{"encoder_arch": "mlp_mixer", "model": "image captioner", "dataset": "photos of plants and fungi (iNaturalist)", "train_examples": 45211, "image_size": 48, "crop_scale_min": 1, "horizontal_flip": true, "translate": 0.12, "tokenizer": "word", "vocab_size": 1482, "encoder_norm": "layernorm", "encoder_norm_position": "pre", "encoder_activation": "swiglu", "encoder_mlp_ratio": 2.67, "encoder_parallel_block": false, "encoder_inner_norm": false, "encoder_patch_size": [8, 8], "encoder_conv_stem": true, "encoder_layers": 8, "encoder_width": 192, "fusion": "cross_attention", "decoder_width": 128, "decoder_layers": 12, "decoder_norm": "layernorm", "decoder_norm_position": "pre", "decoder_activation": "geglu", "decoder_mlp_ratio": 2, "decoder_head_dim": 32, "decoder_fused_qkv": true, "decoder_bias": "all", "decoder_qk_norm": false, "decoder_layer_scale_init": 0.1, "decoder_parallel_block": false, "decoder_inner_norm": false, "decoder_drop_path": 0.1, "decoder_positions": "learned", "decoder_cross_attention_every": 2, "decoder_tie_embeddings": false, "init": "kaiming_normal", "residual_init": "zero_last", "optimizer": "muon", "muon_scale": "match_rms_adamw", "lr": 0.0069, "momentum": 0.98, "nesterov": true, "orthogonalizer": "polar_express", "adamw_lr_other_params": 0.00082, "grad_clip": 0.5, "steps": 6700, "batch_size": 256, "epochs": 37.9, "lr_schedule": "wsd", "decay_fraction": 0.2, "final_lr_fraction": 0.1, "warmup_steps": 330, "weight_decay": 0.04, "adamw_weight_decay_other_params": 0.05}
Rows from block 3 of the text decoder of a small image captioner, named by matrix and row number. Rows with one number belong to one neuron. Each number is 128 + 32 x the weight over its row's rms, rounded and kept within 0 to 255. All counts start at 0. Numbers have three digits each. After the name is the row's rms in percent of the matrix's.
After each neuron's rows are labels from the 100 texts, of 14848, where the neuron reaches its largest size: "fires on" is the input token at the peak. Only what is clearly more common there than usual is listed. The data: photos of plants and fungi (iNaturalist).
# gate: MLP gate (decoder.blocks.3.mlp.gate.weight, 256x128), inputs 0-127
# fc1: MLP up (decoder.blocks.3.mlp.fc1.weight, 256x128), inputs 0-127
# fc2: MLP down (decoder.blocks.3.mlp.fc2.weight, 128x256, transposed), outputs 0-127

gate.174 091:130128143102117125172191094114100120153134126168126135182131104166149118112156154091058084148190113085069087136125139111140172117113116144167117095185140112108186151084148111117131107097197104100202122082135138115116129170125101185125171113208105116142135143163124163066045146150113094115127108096189089080100106136104114110132098149182128098156095132109090172131122081160144072150130
fc1.174 092:127131112130117113098096157103147100149148141081103147106136125130099089082140082190141148128051114185136164098109141150095089100097123140115090113080157141134126117215116163149141161194041126178090157101100141136155142072078173116143110101081181153150097129108136056168169138091143150144093150165067156161137143143160158141093124138080149148153184067166128105142139167158131159137101
fc2.174 099:120182117143162128150105143132175126120120141153063110192124132122133129087146091116209111122105107168159062078161087138114114167180121162107080118113088138147073136187073151132125148068137145118132165112072124120142126125123236188150138109073079093112103181089156137142078120130152106129107149089116137134165131142132128145128097165156145165111132117089160152191142138174111152092197
fires on: "senecio"; "prunella"; "primula"; "linaria"

gate.144 097:092157079127136103148196075135110140157099114136065114145114112142174141085124127101140109158107150141113167146195114114112087142131135118156122168138115096120110075063136116115177147126138114112123136184109067114133126141100099147099224128080132160135155072143079157158092141148104122105142136160199103172147144121103147255100121144127081157134113071107120153066146187140158151132121
fc1.144 087:102154062122089126115177111154070133105121096101068129163110123200166138086154114173187105118112171141144160133185126126138137112067123086090123161132112107166125088081152126122136154157151105116166121143086090097150123100095096150123202094094120170143100068113112142198103128129121126115090117212204095148136131095124163206105136142139084111134115116147143148089141203157120168134115
fc2.144 103:055156130079124097115222074164154136156147124141094081174173140152127072128083130128123197131128164102156110195129122103140158126117103150127156150136145139122103113106153133102136140070138121191120130139106135124053105103137090139060138068136176170125101119134078094174119131117124128091105121125134159135177054126098161155081123112101129173173142108157150108164187168107104186097172
fires on: "("; "order"

gate.45 112:194136113131124112163115135126100161149100148079186163067132096091138160113191090129053120200127118138153068154124092170090112095148125136093137079172139130131136184104130186134147118135110156108138128127135101189169080147151161183107115172079135121155140127096062129121106101097101109097186124069171188101123148073147141078157098138147136147134105144132164051141135072148160125143129
fc1.45 123:191119134124122089155102101146095169210130124099149155106127074087152115124164074141103099160162116157170092149134118157086141095168099102123101122141104083152139189129136197152083140139146161114136145101135123185152104137141148180138115157085095146141176143120075132123088131099127141110195080106161172059128120075166115067167080161124109149125087185123164047151112098157136100107161
fc2.45 114:115149093217102092128119156175097076149146154146157136114116113098113087133137154122129099146141150131170138126218172144139098102113117098117121168109075150168176095090126229075125137161193153114108130166120123153058084135126166095141086173162151075080138103149125135137071122131112144048107081098178107169116134188105158122130098124137171102110094126128108125129133149137175148166133
fires on: "lady's"; "autumn"; "soft"; "acacia"

gate.97 113:160125126139151133094149135143068090115111132206051114171122159174151132124135118065115094103103138183087202130194136128124169125134096116164107053162102058059193102146138070143126098141144113181144167106116146164117185144139166148110088129096149139134087116115091140134124162112156115102112127098092093123124142133154171113132143115099133168168104118128076107148123157144158030126159
fc1.97 122:193132166123134178125175158121146061093105079158092158134111154150083177120148134077076090093077125133082186117160131130094136149132114093143123111131152146115172126188109083111091143124082150163103199074109186136125129181176141115098137089101129118142077123111155099172106058088171158102164128127090129145159093119118153171133098151130162171134101133162106190107107187135104092079140
fc2.97 115:157106149139123069096123125116088097120113079098118126184162095129146125161124106128081133166069172067114186165137108115044106152169106147108122128132150084111137177130147087134157153115081109101140112130129166102080088091113121111140180163140129053087153132055168128133189165172131103149137104144046134133179078178156148110126070102152125118163063158114159146141167113170141128150114
fires on: "("; "family"

gate.3 074:096132099057172076127137164096151091096168118159114149178150113091162128096127134129139134177118059152189089099143116152118125186107083087132156137123147118119103105131107091181133159157130070139142135105108123125184152165134118132106141181156089164142100173125100127138053150149066097110156094120131099146063172130132125107100149132113131136211150117144133110194117174049139185125193
fc1.3 087:094178099081186091209158166059178115131148074127167120158138109115151110127140130107117153086108054131147043160134130143109098164157122089113066128125130116133129157187152075142158136077109141130055115174122122175168107156133108173124094123173092168134106155163119098142132117121138099153154070175066092161144123101109101141152136078144132092165111161136138142161136141103114120162194
fc2.3 080:100118109102198120101135126103183111120097077128081137073117152038123149086147213091201139140126145141093081112067143168127088116127107099125136082090126113138148160066210094122121143131126178085152136202084148132133114126128086184076106156118138163109122119117175156142147187144123135157133138104143102101098119123126167108104065149108122129120180106114070101135134088157151149111154
fires on: "weymouth"; "rough"; "scots"; "-"

gate.165 109:153156132146098095085164117189138143123114134123133161138169076113175141069125076077162168164201172108130159163071180094117095100159085116128136066186121162157094120109144124093200136126090161094112153132102113097137109096154159103083115116098185117208138111128117125086121136157116136141167082079170096078127129155111128130087074120150150206112092129137117109179149127090126136092137
fc1.165 096:051075131119167109099136077088099115110106190171124111182088162112149167159118046135129140161111084163142091143123050164136149135128137109140166105184079140099120156089102104096165140084114173183119165149100133113113108117141100104160145162178159142158158138151091122111147120112119098140074120116196068133151152101129124087099195136120151127090137095105097158114151154147115155205182
fc2.165 098:116116122156142101125081149122141133208094127172125093133114134077128054117146187133148128097126178132120096147063116098056137127169167186109066182106132092115068175110134101080124104089106130171114150159143142180098150106119100114147129080147135209152119128077101156125144147135212150112129126184061126112177147130148090152131081142114081170140120132138149123113090069139099163127133
fires on: "little"; "indian"; "timothy"; "class"

gate.53 079:116103124128106152127128121169092127151164080151113137070109140101098145122066158063095150074167129165124128135065142083135139123134190166131083171085092076166183142158141166183145119165206101175184117151122136138148106168139121081124180119117109115136115092109133175140101096098112159115209124097140073111144179130109102083147084098094185120086157116178133175111169127104091139136133
fc1.53 079:166118113165125143085146090130130042135136155145102128126089121135141153108096133161133187196105177090074129102139160170094053161118082098109170130112141164089121145146100141184104138170111148097083126164151170161089141131124139075168137097120082088132104106142092128163151178201111083129130091113227123098115127110153130159123132097082139173171130140061146109097100154101156139156169
fc2.53 082:163145116118144065059192151091108108046084148137110116109165159170134150110072119162129098066110100110174104128103111157105108082208171119090134071114147145157127105096076115193108117130083165107130148172174143178122119134073158117132099123134099142134151139109068124099122155123119160164180064116111138124121120154157137092124166133173118145196115149134192118161116116156156172167158
fires on: "-"; "("

gate.33 105:139168126149090135120210151129108111143122163120177164162141139074108103074136121072158093157053154142097134140138100200134143090142170149167116087108169069108085056170174108155115135181111122084129133154147119129153117130125067179153153069104118138102147132191175075098130086141164118170125085102109162125135125139079064157154100163167123087127090129100152126142095113149133154112081
fc1.33 107:130131116156146117138092125178118142128170152136134130058161107138153185141069190128094140091116085128129094201141233069117143101113124135101133142150083161110112179083138153113065207108118137100103165133184166137126165128147101106112119106117121081103128125093105127100149146096123116090186118169157066197104146117144161168118070077081162117138141105084151084129106123171110111136133
fc2.33 108:206116119159117143080124165165137161124144122176140088143112106143116163142081121112154144063159098134078094177171169093169179165149129076125120133200134136160061146106144166121135181104167114127104104138146115109153131045161105066128111128138112157120147166129120166152131085204123142153188063140176089109136138101169097149147136091180170153158127152141162079123114100181140103133146
fires on: "order"; "sulphur"

gate.145 065:169199064138062188137090086091154126100085154140089183111151179119115133107129156066233133117133102125112178125135142126132136141126131111113181183155102119148137092101153104126159126119147119110103098170166114200150126173127104149128139060131090074124135092147120132097184147113145082143139172107146101121096077124133162123105137101094175159060124128109131134134123099191098152190131
fc1.145 061:127126157088192131185124086123091150191109103098147149154213036113164116170059060147085116116130093138076103141105127139182081121137213129110114085111093153145110142124112121137160210139170083183118127089133111151148174183142132149143107175121089104147098109098135091139150094112193129135123127144143122143080136116140126143082136164166134100163119163075143112123118113097104129142129
fc2.145 069:105159139135176146089140136135097134122139132134087149134122063129142053177121065152134146139144084094125157149132113178185130147115189170108075099113119124165137137151096091099155166138163142160116108141150143124132127135073093135146136154153133122146111131088108119137143081139171104126120228091151115173133197134048112085116207107145154183196137121101125168162108121149154115078211
fires on: "family"; "order"

gate.63 102:135224093101176128165185128131143128138140110122122126155172127062164155174123182131129109080124139165125141102141152124179099132134095110108103090130124098154081096120149131141157177054133084112090128137128127120157083115140079117139093130122104117151127146102160123167115068158126163211173054073161128087130150140149161114116150119087106086140173158163047121162120168047153117111146
fc1.63 100:139096156129138136119158101082198140148139134073129117082136170108135090027133036082143155133119111093174117155166130181131166092104107087127080142123124143179118147139119084105163131142149146155130113134089075134120176186127186163105135146101128129219059100142106114111144155134160151073101132137115126109145121108148163164165115146118186115150081123100110174136103043133088119129119
fc2.63 095:164144066152130067124136132106127098194113112132068118090067128092139146106156163122087107194074130149115110170138107050153086148108102144180135167152100159150088142129107135159114112142168164130211105076108103212161090156095082117144119116074117138162121149149117102100128085145160138112174146093107173119167115112136169136052118148135163102118130151140051146143111123104088154133155
fires on: "weymouth"; "scots"; "lodgepole"; "gorse"

gate.242 089:160101081114140152086185156121096106158111028146178181157133177080109125119157136138137113162153103125138128100135076118120134101092072140115116113135155115222177173085096131141154112096110140117123081090121124119169140059123171100141118159081138125093068170137128161137130114114134139142158120095121178113031171144172143095129087202152111153122135128139102141120200131127124165095104
fc1.242 085:152111119122086119140160125094145156078154110118102112103121155130118112120151177129177109176128156095091127159128090145177120069118129153171128152093150149181134140152104127174159131099102090106115091111136161129159156136160109073109169150093128166117144104139104116115040191088128082081107124121126150066109194145130109179175083139189177134061060224108072171118121159115136131109146
fc2.242 086:143066114131135115117092103129148054122148128127162175176143118027110114116130119126230098111115109149165131102188067134178173142116099177182090125132158124101096145092178160129150098132123125124133108098137157137094080100148102089111136175140129169089144127159125146121166155122110164145184110176135148101101082141163132100147136118124084118113192128132131099171212121157177097073160
fires on: "order"

gate.170 111:164155105089125056130181133121167077139153107203138143159100166073195141104158163108147096095123052091178109135170133133165099114126118040125085121125143133154103152163185082130141163169133113104112130158128146101135079134114149173089173153147072116167123079170101129070094162130161137123149152131110123098148078120120167148143096110158179108171098131127087182132070107098111124152150
fc1.170 115:145172073104127112142168120109170096152150086177129138203138189102152136104173175077121122094128069122190133128162132121181089149106109052106091119084102124149137144201188090089144158095141116100109082108098160109139090135097133131094163164145062151170101089153100127098079172168173170133142153103108122102111091102140138142112128144123132125172122138156071201099084133118123102118160
fc2.170 101:151122106150160120151095139045166138169093098137070131105139116144133085089173105088156100110111054125128124099122097179196142046093104109112141087052103121160159106148157102121097124137132139037132146117102175115111101119121119179125118152163163204152091091123139153132131120207160122123145157142126104080120116144129126118096089145154095105162143112114044147133152091118117168181150
fires on: "weymouth"; "scots"; "lodgepole"; "-"

gate.183 025:143104063153209138149126099104109136132153119127099112119105112081104090101078115115106131132184151103096146186170155163139088037090179140130132186170164122124123116144131124143156048162184133115135113114161120121191107175125105146179174126169165101124083074110154173109151101113112105067150167173146101110126163134100180166106113113082145117131143164170085129132145165085100132075150
fc1.183 023:092136147107159126193168141094176087119076089147147092106086094119125157126095175109083083163122148111116105122155157094093129157110109151134021143148097125146165122110103120190110141084173105188140152126150124097151149133103137206108118135105135179112072119096134130136145085143148176115099112105151133103128127168126102149164114164185123182086136138039100135123157109164171205174103
fc2.183 022:126128095119100148220094087136136168145123144163112128121105146102174158121141113139153136119112117111084096123110147140112088065101111130159095052122137104120164092105151209084145110175086144137081113099197119088129069136125173062176161086172153159183104132141081119111145149144155126126113131189165134151118135120116122144170074104106149151153115083177131099152077142087052152176164
fires on: "("; "conium"; "arum"; "solanum"

gate.122 096:225126198105062131160165173182117155048142160147107159163111113145110149108136120064114096080160171101138093181152129096174123114104160142149176122149131105109148118109117128139095122105165107104164160144093109145099160130127146177164135132155108096182081164116136120174129063119075135136186134093134149145108059128053128107147111120101099066147107132120070140128139124163142107121074
fc1.122 092:167137122116132136154160141161102154099146110194107083152093092146113149073135152098096160125138118108069092174111100128142135135061106133138159127155066148086161139116120136159038189175133160094171147121081110133127164185105113145198132125196117105122140081102115153157162108134098151129240101120154097084144167099062155126110157119090090092113123110119109114112136149192145153139133
fc2.122 090:136139223144103121063151152159093096123072177081154124149155091114068132128104083078089078069137142100085144131095157106103135157105155177126177144128179062133169122144139132177133094146147148172140131141100119147177150140111064101121113137177088145115147146142100101154113109174117157157149107117106135107146100105094110174130152144146129068195096103079082141155181087158172117172097
fires on: "senecio"; "prunella"; "artemisia"

gate.16 108:156086095229183178127134113187107104130129143162152189106102109099157192137151095129119149135114119139152141138153140165155086151112108097112125116109101143102121109144065103197098125064092130175122096120175074183181115154082114111100122144130150115127155106127144131101074151161128106165179093071153104148160095156132179088111090137126097131130189139110046126143098081083131090146110
fc1.16 108:091115180174137164137135161163086153140120103144107135154116111126120137094156098139131138163107109107113099125127137087098137144105119129091107133051172131127149116065166202120130108162150196106149124126160146100099078171120146103206096113202112127123079102118092158157149060085119146088099186125124179082105124083135094159142137092151122087146134065165208119120123101192136178080151
fc2.16 103:095130177115126099147165138155093132114098194192084119147152172142125105131116133121112076132108129097135108097111103063099118134133142167139100103114123129126080134111189184081070143149126174124197146151130194168071144144139087083121131162136133127132087145063084112192169126111129157109127107119110139112088132142108095152151126137084163091091089183128200105213106150201084127115158
fires on: "family"; "-"

gate.19 130:122174121085103097152169132081114132156201128083150128131098147111127100083129139103147114062139045154098139108140158132161107167153166068168093173109195187165065157134158052109161182096152110147158100087124126165119087135114112161167125150117094124104149098109130128108121141186117139136193149067108087074138088136122167157133135108125181124108106126149088171142146127077112102182140
fc1.19 123:145099130121116094132110131153103148117087095182148115167130096153139137145102144131103144175137203068091162136131127150043203099093171146143159110147080093130119108102078218145159085067163169088101124106164103080112156171171182106081138110086088129110155163162121093165182110117124108158130136147137158155107172124104091156106118146159095141056167113124104097111126121146156156071133
fc2.19 119:102112166116149112120111056159113165044106161121064136114109141112115154189134100154109081141055139125146104141097146146036107082184143113117130160101094108134080128097151122134186086182116154137115094121124116152121127134061104123164146123062113136182042147140158120189066132124111127128114117080092169192139130142139101101110124072159125100130153147129153103171162117119156158112097
fires on: "weymouth"; "scots"; "lodgepole"; "-"

gate.216 087:142168115109118149154188033155123145117109083113141157124129156078080060092122145168115177136097096144138140141150106128111072135126131117135115110171151128176140111053123134120169097138140153089099167120098103109199123126134194114118153151108072143158164122136206191123059119102142114092169150098125164117129167055103160089187079175132152144123110094111167103151156151106129121086117
fc1.216 088:108114133142118133096061162139166152104105071080180109104119137146119119180094099098178057172180167141084101119117097157173170086124126105152168113095161138158099180120230144061138159125157140156139122113119126097142141126126110137140091098178164101110124131114150118133152116160117096127102144056086108108170141151114137106084124161124222092117110113174154181111106168151087142082169
fc2.216 090:135116118080128155104085133153106155088129104088136115118133155067094071160110101096149087145158186132125149149137056129197088072122101131117141108094106132181078165178175153096136137142117131116132139100105134098157135121154131104113116080131149137098106155106176084116179136102143088086167200159144116179130149139091070128145176145082196107086180199153145068118132133145121092098189
fires on: "family"

gate.191 140:075140043156156092117172130142082079092142167181126122116132139118127148186149130042180125106169183128124138148125053124097153092187122116126151147118132072088123102136123190146181179107106105139135098147132101132135128167107150080128168152185079126128083112114151047148098133067136139111126162132131071164111133177161178157114123131144181107158136139119093145091119132068126139093122
fc1.191 116:090166115161188101149175154191148093081123158163116140105159150090137167156143135087174129100173132120138161161156018088089183099209147102165140124096100086134127080101146185131117143126107121124115152162149096143070096112125162064086133139099123112118101110143103078158157113094188101145107142136131132118139162153150137176096133144141169119110169119112132073066116110087106155082088
fc2.191 121:098143128179178104135136125143066134098121107120098107144082144120164141192115156111099113192189147121118125164140139098079147027110128109171093126108109089162134147070123079144148125151104174143124138150124117117193105110066117133112121137144141124133121177145116076168094133061140082083103120099084125125128161207113151089162168138123139094109075132144077089095130072122062174121170
fires on: "-"; "liquidambar"

gate.231 117:073101093099108150150120188094112166084115112129125122087113172040135147158152116145147111091137064170099147128197105120128130099092124145091129144146125117139139073062131110168095177105140107100160162105087120077156121117136199170118087159166159129135132110202146152112098070183099155137138158081077138178121163121116148183171064161121168102102135142136185111145108152090150148143140
fc1.231 113:134097093138132207120091181085087123125089163138138150114093198089095127218136131144155182153125074169097165125121079105109151116087122154114122123131175076107134115076146118156147182120177105124103092120139150086150098165133199183090107181172140125106120098148142124040138082174140126116153167112087126172123137092108144117145066129128136092084140100120150122104103189104155150140114
fc2.231 118:106062140110158153157110177106117125089105146103085110114139145029108162091087131097127168104134129214167140124097167123096152100127107181071103158160098133144126149094105127140108153169176184081118090088095144120118130122107133127107149166069100095159162082148114128105101162175146099078139102131109088161150115166120128160154159155186131100145199087121177141082188166105148164147096
fires on: "-"; "order"

gate.178 088:174145121187193131110154211101100112086200133072187108132115142033098100185160123080164161104119172128137093146186091095163130121086131153120150137140148165094114143158107159089145176126165139155130140121117091162121146121105128156153134120128124094129133145102059059104088080158116136162113129129121093103075092116142115122108161125031164140180105137172126139141137159115141133127100
fc1.178 099:082127140145159061186135116146117153151138099080084139098090112149130124131137134163138096119220109124084162048156089146150122185209160134140086100058171090131178127097148123111130125042122092126134169097132131153124118138167174106079148114140152106136144144191132100145134077132156106161124129119110155109150121117116159183141110129152037138075108122127131066125131082176127153147133
fc2.178 097:145131084152147116100104147131078130046094106154142132148112161121124176133110108149126139089124088091135184154136150145086115143125120175164080160138165099165109148163166112217077134098160174083090095174153111121088120082107083065126101116118140086124125132137153169118078156131099098147102151043123141173093097120108093149108186126140122102091081100180081172152122048109106112117095
fires on: "alder"; "blue"; "birch"; "horse"

gate.155 081:105183107142139149145212088155104065142097131173129124099153112127131097107101122169152145112137166092207095121182152161119081100160109144117101129196153119125125138123109056164153195071114149171107078152111148093155161089155130121097136130126097067141196096111126060151105113124152100110161123109159049158122113142113158151163096102136130213132178079146130119104122142137136113103156
fc1.155 092:107137120209122154144215090153155117118096117200082173080141106131111124167115111117147127080147145100148168125137113122154111104163062084137056125179113098133124113136085080125111206120144135184111118095115071155119188129121114091168127150083090124161155156120174136123097124075151182116150121128098101155097134155068149140147136083130143191174158102180095117131072128112102102141159
fc2.155 091:089120127149069135081154098118207136125116082168098113058135149136110103133163188141115107140114141117183159171120182078138125072147153106143108105213042125127129124206135128154130151055113170168060128150088105095144145201121136119110148131153164160123180120131159132095126113157170121118113116103090143094136121119130181101147133115089115186113151121060142139177125102137143160120132
fires on: "family"; "stonewall"; "sea"

gate.32 119:115177147097097141096111204138088141076101164062137131153060133110072102117145091125170121127141083127098116141135109113166160164157139151193129144154169125165101111202073083137116069109143074160121112142108134132133106113116164083182168100121147147099111081108144158103123149151102122131167115140153086148111144119134153085116173106138206098182165082118084116150173204151122151165080
fc1.32 129:136087121106146101184128105078165153173160084189148086124169119104165092139122152083115156188152170110065064164101136139149080048101164123109145123104077150119113137035172208128157189085100177062118126150139087127139137123156145164151126173127112161133185097104135140167137134094119090129136129156161134121146125130149140133109118133125077105087181122109158110106121064144117116115142
fc2.32 114:112127115117167119146098109161138135148140166146160104137176107129164045185183132133133179140073151103034115142098119155131113104136133168120152104152096193113049157092134183129157119075128189096175127087124123157133117203170085130148122086128147142117106092148130140194066153113153105166131134168121077152133123147102126172121075117115150150119168156106102111116151064169144179104154
fires on: "order"; "-"

gate.158 090:130164151131131129163087110155104173135117130086166142207077136075130153091157105078089106181126107136154182137103123144154180102081123139161142080093137205121095152141114143124189144137047109180131112146146074124128131173158151138173102126160068137141113138160111140136067117169148094148160121152137114145121180126119131081106115127091114138169070097171159101109118067057120084113071
fc1.158 098:123078117102172058132112137111085120160181169137104111071106109153146073139129028135103120131164179154132152174089073074145146190154098160118133128149118104139102107128111086198110143127140118188100132103127181107116104087088143137198158083125126142137152142189145157103138146165114143135115135106129160108095177175121100081114162151148083113189162150121059168141144091131156133085135
fc2.158 096:177144131131173164117150082127113076155110130117114125161108147080134154135157058117057116174170124106104121150122118136188168169140157099146124116083065118165146117103140095124134166121094145137140089088078154169133154095143095031182135157152117184182072089084129124067148118125103116145154100074144111071103079193129089043121129137118141095130119119132103121151094106125098144092118
fires on: "leaved"; "("; "foeniculum"; "chicken"

gate.24 097:100211160069067109119189134098051127081135144109157153116192131144110095129147079107137114112067114117141176164127181107091163157142130065105128115194126090140124126137112121100168087067109084160156151142088122091109145152159153140115163112134099151120228107053128108125126152105146115153172127107140152139135110079098135127156190152132169132146098118197146116145157103142135122091116
fc1.24 094:173124094141215133121107110163199125145150106157035114137096087142106164075136146128134134144167132135131122103154109149143093146109075116188112105095130191136144131148172137152126160186140170105094089114200163129140122124083088176113116133094113097106077182204119107132116146096135134107089091118107089134136160167158122117079096126134073121104208146109141135094086106109095085174161
fc2.24 104:146084096096136122131115172120126151150129146132082084078089161082074080144133170144117115062187152151133081109093062122151107133100175122121147085085141139128178133121124167166154140144176122056127115104146123080186127139142076131142084080095133119162160149184110125184096094169065110144178180102124109135127113150173140120151118098121080180098161178156108151162116090193162139160141
fires on: "order"

gate.109 111:125109081068096147106143172107097082052099149131101106133061121120143129125076088164141188094124139167077136167165094146175115109107120113120165120173144083166123118125123075142073148124117114154125087143130152119145140110133107131127118112098104172114137084170128130108133086199040086138114155104151142069131168114191128161174177176143192170203125131156117144127163141171121166144165
fc1.109 116:101101114123151126138135165154168159133131122133086134080137128120152149179136126162102101112139150119166099133105198146113099124176100130114082142119143127181141156132148122101079144190106128137110175179127068164105148121199144185098084129117120081174111177129184155042116155139195172135126120166130116123150084128070131040088075122098154052137161116128153101092135079137131107076111
fc2.109 113:119108210100157145132176127101178182134140143177116062146150102080080074137130137163074147106157136115125122041151120102066133154200110122160133130130110124156187094169057121127111075112135161122122161092120089141097140152112134133106160133105137113153149135052121123083082166106146152126163080097097150162207145103110130109130118168154066106104175150105090122137137078157152143128127
fires on: "order"

gate.72 126:155154180038115104165162151144117119174163091139098137167217134120154172093099124130191047055097130131095177086129153138121150093108133078158117116137120117106096077073122118126126090078181155076079145115149086165123124111138117132122175175130119110151140146157124138119148172157142093089152125136145114144106152120081174130154133136148213111119101058126122102146147091155117143114181
fc1.72 116:090133116167184202108081123128113088124135167145140102123025147148150063134122138140054140170102135122126056205121111142101103154154117169069138122125124115108136102204133147103145106169099146168168118169093092097134133137113165110151088107152132133126152169108080128165116105100143145165091089139125124118110084152175065122158136123138058132125165173204127145112125180094132112123111
fc2.72 119:128164237137205136143094166115168113158151164142072142114077116124137118118115166169141147135083094122131113137174134142169119183149044132095093150090171151091108085134121138133116117129128109127091093103147128094099122111100110080169091126159077146087153141120054133164099135083074180138066118157137107137105088136173125108148111189118125191114159085146103069108116182137109112109141
fires on: "("

gate.139 122:132178057133151138108146152066095139118142159149136120107110113114109209126164139090103120150148128148158199124169145140109149066178140130105142091156133106130101156183169086118205103158103082065092117136126107178141170117131097156089163111167104130107113157062122095147071085129149129099159032128090164130142100160116136197094154110095179092137111125184149118135138133096120112154150
fc1.139 138:162174108174190137114133129138120134112137139129137129118107128113074224150182119111093098171123166104125163102158132100125160054178154177135179135125126092127099146187136094081205084153111077083114133134092093172119144123131132154112127145156112166062093134070111124124087074138150105121159065121114183125118115143149112187098119096087155079103129118159187147116129180077156097118131
fc2.139 127:124085175157141133137152158117116158133132130149112113116159157146109128119179134074174110142191161166171125104159138148108129102131142186057111097129122101110131071188111101086141114176112087129146077125141106129122049140148189194100087095143110150094096202096125141105162096097137166104202169100118113102144150085080113158100088088093165105100079097114157112120126180138181088161097
fires on: "little"; "heath"; "petty"; "balsam"

gate.205 094:109188087148108161152108150144086103160118146120167149142101131125190143186108099128111080127113136164146143092130197142127118121146079142097147064090132174077141135163222103112163098128105102161142151160190120073162145126166185147119119130109114121106108063117170092131032128127174097123142071145103164127109087176123175132085084086152102155148107132182112137170126147115131114113086
fc1.205 104:116089165109136125147121126108157096081142082144127113167155153142143127129165073083145099102030097125129090077121076141158160139103190099140119136076111168110187138094084153045098095097110120133155185126133179169113126153139136122178121150103105131143147147112130168132067076072171187144110094206159088110131099127137146122097151167134161126116117144164131166134146120186079101175167
fc2.205 105:109127121121119081140063203140105062107129159148103088126138137107115157146184176127169107118098106081121137152093148150172132177140080163123119120110077153130148075139114099112110108086129093122162074161170120147108085073165080130099120144085163172107119108100160155181133111142148159114065082178137128140222096117084130143100140152149094221166111100105139147117097123150075090145131
fires on: "little"; "shepherd's"; "staghorn"; "shining"

gate.147 091:105135097168141139129173098104065120128117090140139119113170139092153180139053094111161138140111143082070148157147101116069101120123143116118106118163158108115107145127158101120148102120177068180125131170124142165148180076167188155097143085142081081152159129097179233110136122126111177122129139077148111155152136118187139118138057068167152105136058156144158157081124161099124140116135
fc1.147 088:155124114163133121137174130102095107156147097132143121144156106082153093137117083134142161088089166158154112151108117107116035174130162115122138153127115169163156129148066111056093105185176060154105195151084104173159148122115105084028141133081175141168154149115181190148137118130123154091139111115124112127179136106134137145170095099104108095185101164088120128176162154126118109073115
fc2.147 094:138097163115176126156159124188131095105169124167130123127130154091097144152088127142153136058128097114162182115158079182118131130159115101158150100086119147145111131165161138088180132146115089125060151080103123154122162137155129115105129107116156128107161091143134204091145134169184131065122139083175141175133202130061131131136092061168106066107149040118139140180140154089088144102125
fires on: "-"

gate.181 095:082154121147109127107157160086059137146147118126189162118103115090139098144059121154143130184112157137096129107136084113135137082017095165131109130109178147169126143119129134133098116196157132170154100084130119100127114081143083154115120125114149111129142059124096132140137194180138161132183098098163158117076138176148147128091084184139173130053136076160141150146140172116134155091075
fc1.181 099:185153104133137120142122081153146077112098145147109143150114115084095154109198178075159164129076152128187068160141143161150127149229157115102153102157123127090070128144111132103137123144132095093113129154153148194135166190107083122174111143114103120144121129162126086119115100125149084156111149154118092113149055159133108152165218084113084077121082127095132097137092105167101107100180
fc2.181 103:143100120107166167145059120081137144122115092183186116107179153153158145079147103130090109121134149128094131127156132119131130135100152120082172130192057033085129109103068075158096087141141137128103107108112123159114155193097135174143173144159068111088140103132135151142123137140158130130158132118049102110155107122149118218189142075117160109088105160074120151172083113140151126143128
fires on: "("